From a checkpoint of a small sound classifier: activation silu, depths [8].
Rows from block 2, named by matrix and row number. Each number is 500 + 40 x the weight over the matrix's rms, rounded and kept within 0 to 999. All counts start at 0. Numbers have three digits each.
# c10: first pointwise conv (model.blocks.2.c1.0.weight, 192x192x1), inputs 96-191
c10.48:482518495495455551424491551500527598544525474494536503462524502519478575501488518481555552476502568535481499516534496459520483413488490533472453489440517494491515450480489506520518493451541483483527480547436546531528463513501494554536447540539490513537445511444568472430532545536394582511
c10.49:445572501566502505422461435501510423544522438460529488470523507519448474489486482477469554514498535436461490497561495510552521421457510476487477488517589464500486532489477461436516547437546555494645477476476465515577496468479470463444495448477522519438481494452574434523448488453516495394
c10.50:501544435547451519519452449487439506529503489530494464459505441519534507560522492523512504605377495382562531458500435481520574561475531509484591449510547515470524481464474532504486512553536526495456508440481449526466483502482564566459507493472525564459500502536497593487510462464467583491
c10.51:473424470492567452516433516516492491562576490495461451493393512464560555490541555566474536457462429444537503524485554502488519468559505519572445462415512575528461450488531440516555490457609520494423513471461490470502491564536606497552450474497464492553501596489489549538541543496554502483
c10.52:475497508545542591499483536483453477474574434465475541452514524563531517497496559452439494529541539553452508541526535474453515464563412570561500464460566588550542477459491439549485498598481525509524440522467565506531480518435541519438439450519587437477521483452546553464495545501483493482
c10.53:529462398514453503433533478515584458511443538518524530454563493561485498460539452513531469450523542449531483401517563491493513564507565485529477494517543520534508435516460472460471461441492504502445582502504519489560540500504508486487454515493467440504498471470470567513512501490500496470
c10.54:537425573470547523502544511523463516508511530422438453483444477523517514597511520441464497488453461564527460452486482447596493524461497498524553489502476459565565540468493463473492420497493499477436423566600524557468534581510522473488428548478542458492530518571573426497549479540508529493
c10.55:445494445423431454398478456555415624546591518473548460548507474502528426536505539486491495460494524495494511569526531463445501528506569585446494514506491512485484509597497527530519466473462491547522533472461448482601534481486517503465469467461511476482480516555483442481547496475455505520
c10.56:534451441475523507401484453499521496531521459496416497500540446491491483493474461467567565463526447535443498512501504512434581467498494558469485426474496509524494515496502488537519463507477485456542484512491503494491450497549467413495495554532466480556561553489494514514515500573481466428
c10.57:497506463501510512508545504539489531594555544513430470450481559485521487498414549509544498506505540550543469468528479496540519471493472518469476413490540519515496531512543451466521464529498449492471518381472563499504433554464541505516558528543508503468498515505581462548460423500504498496
c10.58:489518481464428520549568458539485503452478484514456560492545489515482491496590567475529421494426547463491481489461486534470487538509469507448453449482486565459528466498532517534518474544510614550565418578489568479430513509525495486506449489401451463497476433452432511470485495483491454483
c10.59:508492519450557497562513454486454476508522546510507529591457477466466484512478573447466578548538365501450532517447465528508512484524551559462481543457433448483481469507414612453475553537531509538486536477478499494540499443475464496443449502534431487513535568489472452525547505515551508473
c10.60:498447537485580454458477549474469489489483557530453511526462520470541491563544480544564470565493508522413506531502454449510463507397451509420535465486501464492554518519565502556568502461556381514561402484471527458489435518504502474549582473492478434503534451486491556553403530497553518454
c10.61:465506495448542466521525480518497451486442500462441546477474507431534484510495509475544489439427487458437491430499521456465449434516460444523537491502596577432472438593534500528503481481587496433439454535546423473456538492500506488494466460437542523482559469446541507523527560425539528520
c10.62:526494471574455475394539472473538509530566469494577560508473511442498522426518517501514524515574522563439464498525550517538585502526443554494502492523528484559425458492550477426464506508479501541585492463566452475478505489535465525497484499496462486497490461514504536466478478550466502503
c10.63:576456511548512543505510495532454533519492396548525560465566545472469445480507503451492505480562443506462513492484501452509559539467510576499491508479543484502483506541528512473465487482450474413452559520459487457521488515399524412551462459505468542511496422547444474551562556631494465503
c10.64:518469548604524537551496574500510516457506399565615461528497558573453549474490504505581470537545477449512468483554539472495495528487534512559505525537535490503505449441555449460552552512530482443522446469439475471494554524514507539534453546522454465509512522549494479460506510479473508469
c10.65:493547479478472508553513533442468496470510527526474517520541582502514520498509535552484403468488515520442456438456488444498476437452476458483453501501513501478447491575537508474500630483495457517521511504556545489541549464474505516484429508547570486511425504500494489505460546446470521517
c10.66:581466601536551476451590498469459513494493512496434438503528529544456535443433503490574470465517529556539547507504431522511485439478410487474466435571473444476542517479528452519479428542518446548489534471461515511459512524505480542468525455501458480470528532478516502494484553539477527540
c10.67:544499527506558446529508500547496440509529504485629521538506447563468472565454451472505494511461535475555550510480491491519487491519518482446524468487461481534490484528439438552506561497451461603460484546555505483448523526567533441467485624535518495440500482446504471528528473509507464513
c10.68:522471505523483457553533501532614496445526520455443470414459462544516498527501472471562484508484439478584585440468500528472506559480530545523497503425524507485461556482544508558451463567525544534520542551502461548455526457525544487486524586491464535575514494478463426454480491539472476449
c10.69:477466524432491509580505499502491519521458519444472520502537450518504479511547481488553490431451490566450478576463567468480504507506420502462480538471527563454512498527472520480448491500442464526513493495479480424503619508442547487502422502505493469457432495507512514508518510557511458513
c10.70:482471489482504484437482518521539491463395560465457389459543457520489525509515524523378529378463479488428446454481461518560429450535440498503484500591570464506486479467560542502486444459488545482562518502492437463529443515483514496457436497551526437530557429487485501545451502536509495447
c10.71:486551476530512560524465631527527599592573489503475542558566485471533531434403479538518467505491507519528544457547457478448468471519469498553419560553482525522449525442444472468521503521453489482434485554497547482436540520457458562518506416574557485445441506482434539459500548494552499476
c10.72:499503488442491478419552475472497468520466514543456512494500494432505450512487526510575503529551469586507426458516518481481467435475566560484519544495485487521505545523505521517498576471442531492493526505563499526572462535545545546468422513503460471487545487404474525582518544496516532485
c10.73:537464517521508456472445544455435511511571415483551455515516467452470425446446503448513489497482543533476523514461466482456496553497506494595559503605516580487502509481558482507462485573495557461482437457422416559488472485548485490468520510447528541446423469461612479496513586552535526511
c10.74:462460515575448422500517556514550468475508450495502488427459525524458518485514462435537542525534544518459534573448482462539537434466434457536576495515545530495502398466497538559463555474492444506452571511451476458478490512511470520472538526553541459568501581519486541486408498560500495554
c10.75:486471475549550492556476531497436537472520393470500470493486432458551496454494504444560482539597485532470436524501443353501523468553505504447457544512424541539481505542496531520502483481534492456480413555540503515471520427516499459483494422519478442485536507476447455440455462536535500535
c10.76:579497406505582531468448467499494469434501472470463493455525457499468555472513488446522492576544531494539542500527538533526478475503418441540434477503473552437476478573547486481495492555500497504580452505486472434541502502423512540521456468464552645580468493518462518514485491490522599492
c10.77:506480546444566566483491379426552564571473529482475486492419467544522486515566557523518481479527472500514483461513413477463495546500507500422530491505520595588488520494493478536516490502481534518453471506518437467522503531518481483509499428461488513538515445424492573509524531499544464441
c10.78:496487577513512456489459455436537565495451524470436549501569451509449488550444561476554494476516453501538576594535498503471500450472504529469492510530475515422492506442544474530556495528527455493479491589504474479539504510509561551512471554457547504542479462512483545586496539449494520526
c10.79:548462538450454505496543596491563513514453485466500543472519511509444517434565545509543556518470455494492498518549447433460529486522538477494506515510464417498444548456529486428552451391474550486460470545489463446518503513511483467545524519516572420446482527550536478481439514560479499528
c10.80:406520511480540497524436397486436495438534515478448493455507515594488547447493494513510484531537466476536516494505555437547486560452511448512463521385483591459498477526510517592547536490500566438502500515525475578490496521503534517529532470518495541509509491524538464534476503471499541522
c10.81:426559508467484415557435433538482495511608483502508483482429442469470523463518578562483480445429429501533472463530550519478465473495526455445444542563512507542558509476499432525450506534537487472498528520512492535470524526493571513450496513469473505496522488442482544556493511502525455546
c10.82:536481400488469579476429510542548480509476526475510547522512564515558414393507560456476479555455523521465472469548533442575506490547411459491479512554447502509495655541533506523537532523497475454514514512513490512474513496468484521506496546484526582536468489463471497513484460509475483537
c10.83:487483491560516408522472509562600498521540556503531512550480440515543457593514480478535529459527473506432523475483525555488436485476578516466601528435496437501512490536458523494470530499505484481492540442568474577467469501458509519467499559527466428510422591501507485488514540428433472464
c10.84:577478569530531524410522535441458517491510427470540569537529601530468503518424449489521441605513574501479574523508502458513524531500617475532527541462427453446484494498439517493462549463511478487546493571547523474505433495411443519476464477418471544508472459504498548438505515466499444506
c10.85:493489567538454453561491495518456491450528467496544502563516546434498417530498506490533536494546563515495491504513548471522524517588514528557454502486521449454475515491553446504480386507541454495526491536492474522450388525480523474511536479546521485521474509451509474551545492484492488590
c10.86:465515534480469520523456432497512501451482475503569553522579475465541603464491457539545469505508586492534457493513448476466532556432509501510498498442475481536549518485538418488477523445478517489498570510513566483453512480481476426512483519497476457498471484509473522517627475526546416509
c10.87:548507472442643519543514477492467493523494511458476527535607483487445486480588511554511528427521538518420523536474507488564565467421453515557481431569521528505459432531519485521414579498517468480453498503488504511544477445541418465450541536582441458484493533450466500540470516471560482469
c10.88:483548561536499449519546498470488514451543430547480482534505554502558578474515532492505499545478519471464577425559536539466453501521503500503506556482546458531480555490532517520475474434450475521480522532431493484562418511480469442517466490490508532503476522509516544503490503529471437435
c10.89:521558493528442496535461518511447452549548530495522559494506460579474561516485519486525490579468482464529534459518554541426506419576504544471506486510523543581476456468556557483461553496587540492500505541488561470491451496512465424481441624524471522587511479500504507550454489520562566492
c10.90:526454484589479529523608510487495585525471472509469511527507557507503541486445529499506491520600507468466444543472510432574461491512454498544528439536424573412495538442545508500475542499490519563517486586571412448484494564558525503499459495511535441451495540457439456570436519499540524484
c10.91:536547524496531495497446451511536484525502523433484570450463494550472517478497502467446484506563499541482422547507418538563487525478521423439449488508432515472495494498566475503458476520519485512496582549459461566488521451418539466484500603476481489478479552544527490483475543525555460480
c10.92:552547573437493467520518474422414550447477492463496487468579518538412565445474491539435529505564492578494493517474522535484542536512517523526503518438518543496509449489483453537480496488516454510485531470479530482466527503437507422550442535574506563508529464500449439533421528489497482550
c10.93:514445512572488511534497453558550535552547472465497531519510542557506451491496560478626525493501454524535505466559451526511487495552516501511534451498580456450508589463392440473538510488544539483475484505486531502482476515479559473514483517507461431499467503512540488509438538477478427434
c10.94:570500600536514453445452480468561535522530452520501518529502538493411450509484480464509478458519437482478488563463494506461478508467407496568521464499529531455507470498500494542462481487495404548569520539395493482553438526463552573403537534526493534550501517488537486514497457541471482535
c10.95:411506458479560476495508526496472531444550435484466499466546462582492524579484470558443561476504451415518462501399526414426457444493501487497574563477489523498475482505523497523404520575516480535427548539544457514499517406516448501502529512453489471486560472453507492534553531507557515525
c10.96:505522461410430504473472480503489438516438583504479506469515474478464467487422419555524462530508506456516514529491464474455515507505426532481548540559500539485513459604496523552531481497454492568545587456526537492545556591549525499542551498451527449513526578506480444452480441406486493529
c10.97:473470509531465475552462542409466527476505496467491548446537459492542525507522546550489497536511454492495506459502507574509476514503540512491572484608485493483447484527472579523541509595545446533437505513572523473409513528537441465496495528421453420483498596500536415500516489529554514475
c10.98:510541571599504523463432485458464486482472570495549493455554545471500567477506446492498564451485514508529467439519471470468465500507521543514561495457425495511482526560474498483556512476530458512424534479522601437493491464500473503494464516447557508564460498470490556496519488506494470555
c10.99:444505470522435509519533482458517496481513444490430555479541513443518499503508504472519498521496491530448464531483534469513512488537503441580511466431489521553545476483515484479486453437560548472517515522511456494497455532446478527543485511494565483464486514512547468525514477503395483503
c10.100:549489447532530480512504447499520460456553547558574464496502495506567540467471494471476485527533515528494483515466463482528569480487428493501563489501529458545494448449484554435495537555483516514569543495487499491511577496525444488463536490514510497513432412489435508495443498468479417551
c10.101:436499490524407574521534465489519630508533513489501421501581521555444454470428488533440466558515501442529487515414571412514445505468507452524506506512511459442548489509556492535455474443557542492490559499568542519449508507603445497430520475543526455513535569482466467564485554555440487447
c10.102:469545456457543418469491483546444432527510470465438499512586535487523539559491509497510503509493524543458530449461493526473461480509487499476486503488515617440428552493528483514444469494545568457503475517538463475430463535504474482490557536472444464471584546530505571460493510421491462480
c10.103:542509466462533528434498573531447518471465510444522462512440510505484520575515456504551506560499548486445501471452454478527451523486389508458444543534490494562488484535460439406505472550503546560459484476514453541554516539474494495416507543518533431501535488603512493479512440482463474494
c10.104:567475513479483507526534440481488460600536542495487444447467437572517471496510507476543597421462474461508523485474491540489483513471500491532518470509435546480532486490498496481450465426519525494474528546456515547463475470457565428475553486604472504512532524532495474447480487465527417470
c10.105:498541494504507536432434496515525503505520493480470570537509445473468507519542510520471560434446532485492624491462533447471464481441490496526453482480513515495469536475536413554518492429507510498436516433418494453552443512501470498513520509537490557528547448567474450459493498480462543570
c10.106:461542540534516472531461464504453486494522468501541480492497502440489491528461485553490471499479560528541543424427503508446522443529435534508497509483473530472495570437508420498518458456419453510554446542491524460434496450482534555530506490467444481509458456522507455503538448460386463525
c10.107:544484526540486525540510549506478525632492501494437518441475531475449439467498499573510552510443463461546496477530482461455538507523514526544510470462519440501537427589539550488468549477501510408453470552513452486530502485542470534545482512502551543498497470498472527587506459441510419481
c10.108:446533433462464531561519502443459465503494492445517513524547413497468496468444466615483468468474489467494576461544472500516513486495548546438546529479479453431488483544476437487499452514510525507559519489401538453480476431556500500535509477532547482492538556455571512583467554505545455503
c10.109:567435546482459491478525565445531573474492549470526473530492466518477484370479448475522539535461515502507525539454441540456499518511448505554501481500503441479484469509497498482505513450496503459480503585541529529459501507459558507504587432476451477566567491446477482476523419553507511513
c10.110:533482550496486580497553488577484417454464431523550529484578523523452559487458400515496481560511548454526468479550485593471564408375530392520534556513514552466493456494518462481506477484442511503506467501461560481455472451564520537549506595593550468467505496448562434488495563494442483515
c10.111:457466583575503491614440503426449453558460500523509515483481494514421513550487487503448447430572490499575553540472526505479514457487519460511573532487419446459502540496505569529528424508448558472498525467546476506500533493471454556433526438445527462488462459469510452484481493496508487550
c10.112:508491427462490520517502439444463485413522539529588528559451506454473526436491478526511500464476414548470495536459462515491516479478429553481517492493459463449596466508484498546529482549460512479497445512511606512554538479500491502577442548562475487534563390520449577506536544464497481476
c10.113:496490490534488472439589469516499475493519494559577429458491557493482498515516567478519444540478450526480520498536517453574576517446440449515551456514552473507568555510607601524472518540561488545483454456388496506517527486399514479550480551560541517424483527495544504483536499428550520464
c10.114:457506544521532516525554468468519504484498542504506571518549446499459464525527490483538509480462544517464513457515465525517496458493481503443493551460473450465457476475500451494464571467549473607515489518480452545465481487510449488536478489492465442509467493490518509502419499550498487491
c10.115:474500537530525519451540472487463419510451526481508529499499447511553506494525513590522467477442560574457572524458474498465502490485551549461468477557579460459466488560483533458483459497495507477446577495484530496542503602545560532447464564534492408489539477453489523520534432507514548500
c10.116:471438439502498489619532551462501522501449482452549542538461538509500512539469542493468473526478497549510551465471552427471509492513492484391535547578529527480543476501541524438504509518491435514459526457528468482539469572541471468548426492496515435520471468522455512547535496550490515546
c10.117:497524499495481522550591476528491538500511502406457511475485555458479560555574552537477537447566468532455626498536519587504479540536555427553548510492532520543485458492538463493536552496513457460479498464485500503566441542456436454496558494500476495573535559563497536512593517469457471486
c10.118:551472493447408560470494525567554534498611482498478426471523549475511543540545517452422519522454454516460482558522435523552447494537496452453419457595494463493533583535489516489514480515570540496571512536460490509511471521542495467456555540497491429502527448507531527528501468494524499500
c10.119:502534514491509487499512484460408521461542495443435507494466508500539500521500464513530540493526510500487498407514444548493450435549528475433450466517518475452506474523530431483526524475519522540491528513557483443490574501497496533503547473501488456542518445503500501572550466551390518515
c10.120:445488478527524457513475527502465488488514508507516534431448492500495542531455453454548516445494513496502522535510476613528482465462541496551424546435528457499513513532535510549566535504538540489461512513504514517517523521484509578607470420433529446446510593522585484429488486483517489583
c10.121:492451513576521514532472461543481476454496503477474493399475539467526479598482528516516483442520521494476514589561499541458449565533462495470460492483548508511518597504490473512499447464418493502518458525497507451415466493504549525547516496493469540499514549461484601499533498429460427515
c10.122:436484530506510509503553479518527529510551456513532559462448506521546562492575525563419446508557531478503546564488524538514464505531509464547491473531611555524514504491521536478494448513440499572515471509502498455475510498541544457495487549492599508528503527519442514485540547445474486543
c10.123:549496502474467416446525464509490515499464531493493470500528574529528502485471453460455462473504503485503535482484556518539426449451481497490506477534500488441573546518533509469501531516538445472500493456507448507537414564492525435481488504553592449502493562559475455527475572525550491496
c10.124:532514526467564508470415554534491429486470507522509522508544484478514509477494508531451535519514544547479595469492509466487505580551521480457521521423580450485483517533493559440519478469539523520464513546582544591480509512590479498568501520440498518478470402569464504540490469498436463511
c10.125:542505458449423486387434475451515509573543468490524463587515503454479515512401516552492518528448481557550491488522442511527538446525528437519517576499509490528510483539432485513441479553525481490453428513446584511589537512520435525574451530429575512477468548460517528485522502505502451498
c10.126:547610470454510572489451596537465460482499451491436524478419466476528531519472501477468445521515514495486508530444591524532511505464488519439483553469512482537440513525505446493448490453491512446547536500568550488481509526475460477519596528429505487492568450524510533456500493549522455565
c10.127:525594464553520549524514542524517464431478509587583474481419519462472463479483523546449403508589418484492459487494547471517547481533488517440526583476499562461484492494568491533482475558513539536454464556466513491527452484425546557513497495479494516505561480554472508455527489505464458498
c10.128:549581453621487490524403499505472468433530493498550469482478527519492513513495574570515482562478557558468505522510493492527459509449499485565429532516532475525511440506500503544466463421528542529489525414529441475516462529510467524476528498439499472447519473435480504596479511491440398480
c10.129:492449490503515566454552536452483487508538532452467493503490486545478541477527564471507558462560479480525523503486395537521438523438442573511441445504555466485431473457455491498501532441488481541585503425507469482450511522510502470535480458578462450486549500462539465455475447513496524490
c10.130:444517481445477502499542505509447463479503421464474572476403504557467474435502561480524522511550569464477464509497489516542552514507520507462555488484514538554510547469447517481509505560523502450484529476478578481501480520526460500616407514521492454549472436516459533479515465427459498516
c10.131:545506563505557523531486486485577568465473477559505490547560442473481578500587485532468505505491509475505464452493548457528447501430475464588523453478461507556558482448489532481512473518459451509510661455459479588463451523542527519500464477522462482490520526467483472517473496509545498468
c10.132:597507503424475572490456527501398495531434505500489463482484439497518412547464546500438558518575529511443534468585487487507501506510502575551499553541514494513545465477532560478478469447550490506548523458534544481554455465513488531477448522463525395489556497544489452422531480507538470422
c10.133:566554483413488517498505455472522452447503508484486469471468431487526490472523513414516470501420450453472513498521525482485554451541444530497488552463536517486446462470465484505452542509541536460565441593499503486561549537438524480540540498433509541502492489515585451480474445528428458484
c10.134:486485492520466488471539532500438499471416563523510458432467513550519490516509460526508478523462515470416443458506507461503467538452475536444515483529528447485528528480443486471523481386522441528498498577547434375469466472446511480437488451467489467509556490465514439510492496460522528476
c10.135:427480505488518493491483502552512508550496567470459518503453492458533516541575581542536520418524563545465570473497515475566482518508433514497484474448474561509592501450434531541523519521523489512428489530550559453568564424561523496484516537427494537516478534435465468547542503488494469569
c10.136:555549438496418450505508485512525507486493518510490476427523452498484436471507506495489509577416486483525485490485495500443524505469477550549499489549527429507514575447563535440534523494502529518575470533539488511487494562504482523484488482456464442517469547474503472493490530499490503480
c10.137:504453512474479431572578465463468476485501455347500517430476500522544489468510464474435471480554493452513499486431457422475545550519516510540463508504519576492528406415575444493458472521496422451465478558548490488479490492472546510457478557518514409514508542440494507571533545525457514458
c10.138:574564521510498515452504556483434422434507460515511523502470487527453541497471494555473502444464481533466483456474509548526569485527549525454466455488482470489490512500467447471519505461516471485521525504488457494493461534504509443489473457520539445488437443499584545517476455504496502501
c10.139:538460466444477484481469393545535519516460522439554462424522526536489524503433510568495517495496527482559425471596496576526482507523515536464488509473428524536491461430420428555500462502513467492453472485475499547423511518484491531482550527414420513514557487485523552490468529493469544498
c10.140:548495495441505444537534406461530526440525468566492435544489412474460538482436471444501473476466445566531495443508502540507535558607505583508533565536573489460523511552458385518519502524547543499494464501478471499514523529498461485515488611518505528439464527519464435483429479512534511451
c10.141:543454573506581565515514515531533515484505485509522561543578528583480509490421455504507526467407468465465454462485492585540491541504558516501494505474483487537443485509595437524500455454558498475510503521541479531461472508510493596430449467464477528544549524545431506480453502501496505497
c10.142:473445413538549462469513466505532539402450422550523458542544544489467485472507546527496512487534554490558595605476487545490433500512601495431528456513569488509515526453508507475432472438519489586514522527487503494424515426458500414459427460521527453600492504539434509550533534478469465575
c10.143:443471473447468519571485512478468519531461507545517551501556514502666480519478502480487534512566548437528416505458580413486442508504501453455438505486402508522517560551444578516515486436499497470477478456493566489457496451488476549543496455511509451420509459488520473504577571473480449478
c10.144:575514455515457555503442477533537525579498441544456458513513515557417486501462464567464492553487513482496462457554488480576506532450411439455511543517541494530417527459508517502473469493542500454596527456508492524514544417502475537473510500527522538520445523518493505463452517530439428512
c10.145:503435495586504501494411508559447536477539522493492504463507503452555479506544546529509547538511471495524483459606498496497506462482475454518529498534436510480522541586523550551501497463441537466538482536521431517438554530501498528572476464458448501447475483447521540485505534488474439522
c10.146:503492551502552563469474544543487508382520500507478481476480509474423547537529469490446573434511361525441522531533459541458458467497502503498574397507535583513486468519532475449469522495473443471484414513440520570483520525556581462572463458511416498492517505513459438509490556497501421544
c10.147:461500471584484541457498536524480512487577489476495438468514561556525519537535503472496534513475452499565592506512483514505534514439463516476464453532535459501470493527536475462489496509518463458551461467421401482453461545476440412474510488542432492521491427484555523519510529500528469550
c10.148:516492583497494472495470483507490465497511577555524512497503525470541537486445478556459568596423482494529506495501461504496510488489491477528479571496552497492456415468506530605487451469565534440507538448487464506508565538526533456380554580512515408527500449474452454562487579470477534442
c10.149:417529444438431463633399515549466573513494500413517513481509447499513525518562477461525529521522476486528531487454460465545537543474500533513510506546558523564491498426520505505583512510465424537590565524493505501544452507500464497524512475528489518499460518526523456444503523520504541470
c10.150:561474486453559503417482471556525511540476468487485511567460567426561480531538447546490448508482460398519496461463485455496529606509448467509530481591480476548465558515462556517481568480505503510546549500480472531559455562426568552487468535495508397521597435506536524478557523503442497546
c10.151:526436528522447428533508539501401407478481488514473546505524457483532481505466519467533513525469460520538553616528478502462525478460530572485464494485585581530499465437478479507463479442485497450491385517458477506513545494481579467455396469464536525454519505441490534459534502461531528467
c10.152:526446472495525459535467480440459448446431431521479462514413463541594556480531520518558558534380514475494488514488508476489513509440519525560492523498504507543473499574533500496511508491486434533521529571417452525485481588480429506501550557530509405454523542495491495482496536501460539454
c10.153:621491533462484539524508529499484527440496545442493535581560477551471541440476537551500541497473522490504523447487488533457474493449589440492541456490468462470517456522456456515508575528439519542523388519468423476407506558535498491519505534541518481457505545431470512478433504498445515477
c10.154:506554521509462516527500498469489416490509534465547441464500540556504548517464475535466503534500478552524533444524540516528519529492483496466524431568495473484527493467504505525495533475577515513486435461498473477526510506551528600527476470498433481515439513567514504493461521426431478428
c10.155:477583540504466437487618509478471519409455514487504498507456582536522519485456520533578575475419488570536536480468511540467462615492466514479492456473509515452481566555433484474416441465516543568523511496501504510506497512523569457466481474445544491548564470574505416574523460463592539484
c10.156:495578499509517534500526489512555465524556574448493491498480504514523514578498520445504493534492456478513494524492512435561497466524486526502536463488509570508517526577467585461487453515488495508514527480454488456464442554431556506467500583441484458537483512511464534556405521465457532578
c10.157:478531442565500472481462498429534480469477494479567523489534561481462451479525552472599462589454504452511537476488487466536520506452521481509474446524442488508495471466438528491486589517449484425514525542515548577405439528528554501518503563517507444525521542492537534417463517476523506549
c10.158:458515460483463492480403509442504457474490498497519478545582506525434482503498490525464503487454571477454481484453519545587517533460455503482451525556451481494460510546530563561514514507492485467429529482513544530523478497461419453511475427498622507506492533585488519458521488424515493541
c10.159:493567474548464468488518509524545463441485454520508513535490504530572477497536526499543490535584504487532471479527436477553469519513509509502553536499469534468435558486512535534464472420544522487556519437530546475477564511521606445470488464458490478504449446499497490545442517453492503474
c10.160:507456500534483482515438505525595513531533523545507477493544464561469470484532557520530475477495492475499443460444444463468537521499490511525465460511574565512505509483477486548492526446459491542467561424490536480496504481484418545550525468406451506496461531492445503517500500559475470502
c10.161:499484416487469533450459516555529476504434480503526513584524479545548583531438556540422516471560471488456501505541502475436498502498503550462430536508495461516444527520461506549482482491499425475485517504498481563443508512458519493488476469492450525472519491464493478499490558541490426526
c10.162:433522513579539461442468518573465529444502513547536527461409503445402521487445479494549515522486448530462463519506485558470536510485509566432534515504587602460452433532472459537453528427522481535461495511532564517424504527474476536480486516484461565564453457479514430558529555499513506414
c10.163:508512558517521552466506473488522510468460574515511463461519476436443515508527546513525423579504392508511463443526462549476481462470502520543554490528494481475584450499529541474520540459475507499457426552516541457505506457444465526467548491480417557503440465525538534499549451510539561468
c10.164:484475451563472446523558481481563512506519462493569508515509509501561487541464558439488496503449402482494540480486487550519545478470476515505507440603507496527493444466532513469434484509440452506542518492494522467501538573564534485527488467440500600499464514443488479485530532508513572481
c10.165:427499559475512474519532500535453514568431507518549481541498537508571513450497532518536549462541538505557472509437565468454568435500482461509570527539430506483450441524537512511417498456501483497514474536462445545435495538606523475517567457482511490538456444550547467466472510471494493465
c10.166:489510467460476484478454489438511453564566576458542499467497431495507464488471473483488481494459592434495457536515489473435461438536587525506445540510554480569487404467504459532474454468413479505501512491480528424545544559492513456531486461531546538455563454502501529528549456552496474446
c10.167:500533549511464415527537544495505496496469468520573479505474588484523470511520545549466446476481469473500492460411555534505487501467563496419486530507533533508601428489527492522526461455519463483420498470509532519463581537518466543500507559413491470582495511585556490427438457521526469457
c10.168:523479484545564541508477524462494556442511557578406504525485429430493454472488438448487476476509443538443507484419531474533533490526512431547541553435495500412448446524482504467572535527446567449521541442507443472509473486466515447574514534498493485487561581505480458512459508479507513512
c10.169:499519430496480530424520520503429515484517469480425558478407516483492530536500488547498563437547480446512548453491487532496515493507534533499528442541475541431499518522537487543592511457527463491549503586529455396473418459502506471510509529501513558433438444537549481508446469514466480526
c10.170:504473499468440517488544500518531503490567516550484432531441514504469503401475478482435475477473536433513518542404501466474524530495476576489467455492576577454461526453552514503491555573453518502505514534498471484482506547545474517531519530534496480509498445559456447539460480499460474464
c10.171:480462544514433490499464490406437482494510475507542458496462408522541475491419562545428500515519488503496507452431490442446492515395468558472537479497525496501479518506575547515486509530538512529557550474524459522488525537434497462483568579439514473550511530588521556450482468513497501502
c10.172:490513483461542558525475522383490467556564466539512462537545512577458479504529467478550523471532552551486543476504502528550501520477508456448538524530488435476434481471468409509539475470452496550465495558529480522490504513545501478489484462488526473431523505512534501501448489555516456514
c10.173:490484520514517508511538451509498473532495542505509484533526496562602458491500510514420450491452556512418481547440470409518455497443574482540459496512475537549531435517503491535491493468433498487498508496487447488546481477495513481486532489481520479418454589509503507492389562493536583540
c10.174:432554535534410548503589474585531512461558553473461529479526528537462468512520508445515466493464472474478461510507550466500483565563506483475468459488532518563504515481552446477488457490464419519525483541495463453483511530560500514538509453513449436567557501453491505518501547536540480495
c10.175:507545559474509473452456510533412462477498499502547520489438594483408483490543531489397509512510447470525500566492460485558465547497518498472458581481489498460453540521417498511535501565434502504483535492485493542597416507451546561483474503487496393482426460525501529547490529531455487466
c10.176:565433547587405494523517546519444474520441571556511472485510504531489458490490509488547535500451516538509421487491451459555447461547487426492506497464551519517454570580483577509528489520455484480443518502529500622503534495510485480561444506466517523504543497441559479472503518533456496463
c10.177:519485490662455519513469451452498506509445483431464521493525512522490492458471463513462530514500454476552482516604508610485484564543632509512545477582510454516522446448520579432478527501430539467420587614537477493480558474478492535551513540525478450512502441540488465524430457557564527535
c10.178:459545499471506519455465593484505464496467516517527534534538513399499524461519484513536404498540565482551478490468469402448491521520510485505442500438523439480525512513450570518508437573414499482497476542492440431436464459517497545472514426512493466462443486493440463541492479485534478445
c10.179:514488506519474601488513522508377550432546476514492405483431534451523498491473547472518442468553545520575491432464457431509585483510512600517449523503499494495506508521515531452521523500526552455429507489484447479486532462563483515496447458498493504403418537444470466427505505495506443463
c10.180:500528382468534520521437389550559537547556548484455508486483515477458546492494442507565568474463503514529454495521499467469514479538531509532536581491400500540532474562543501460496469490514468491487503576523478556505534465521537512564481495439503474433488464498508513520544512488499462550
c10.181:514438537564497561514527515522532522469458537549460448468502493441517519494438487467526500516575490535605481496455552542465461583550486538505504515554531463471439571460561485467471481535501509549457468481450481430496518494501518468571472430482486449459415482508470473538468501522579559516
c10.182:451513564462527487520502455495456545458461473504528542448516522470463498443498470480500557548570531502569541509469577471480444446481513507463520549530467568567473504535530492524504507454473488509472470513523584506529554532520497489465537505531514501469466497544506448445546532549494537455
c10.183:487463482470488464562511496487498529518500494512490498484489509445526500451485435453510496407458529393539539497415449461456490559505524486465493528524520471493570459489421453505528539561475466494484526532506488518530479540484445534458472482443527487576426466527520558526477506478440498432
c10.184:513482457461490559490522471577515473446485461445483569460487486512489485475520434450526508502496568515492518487512568521471513490473548508521512508421514504493460574513474567483498497500443500524518500436466550449519492509479436526520487565488475480594507459488467472537504517435521527472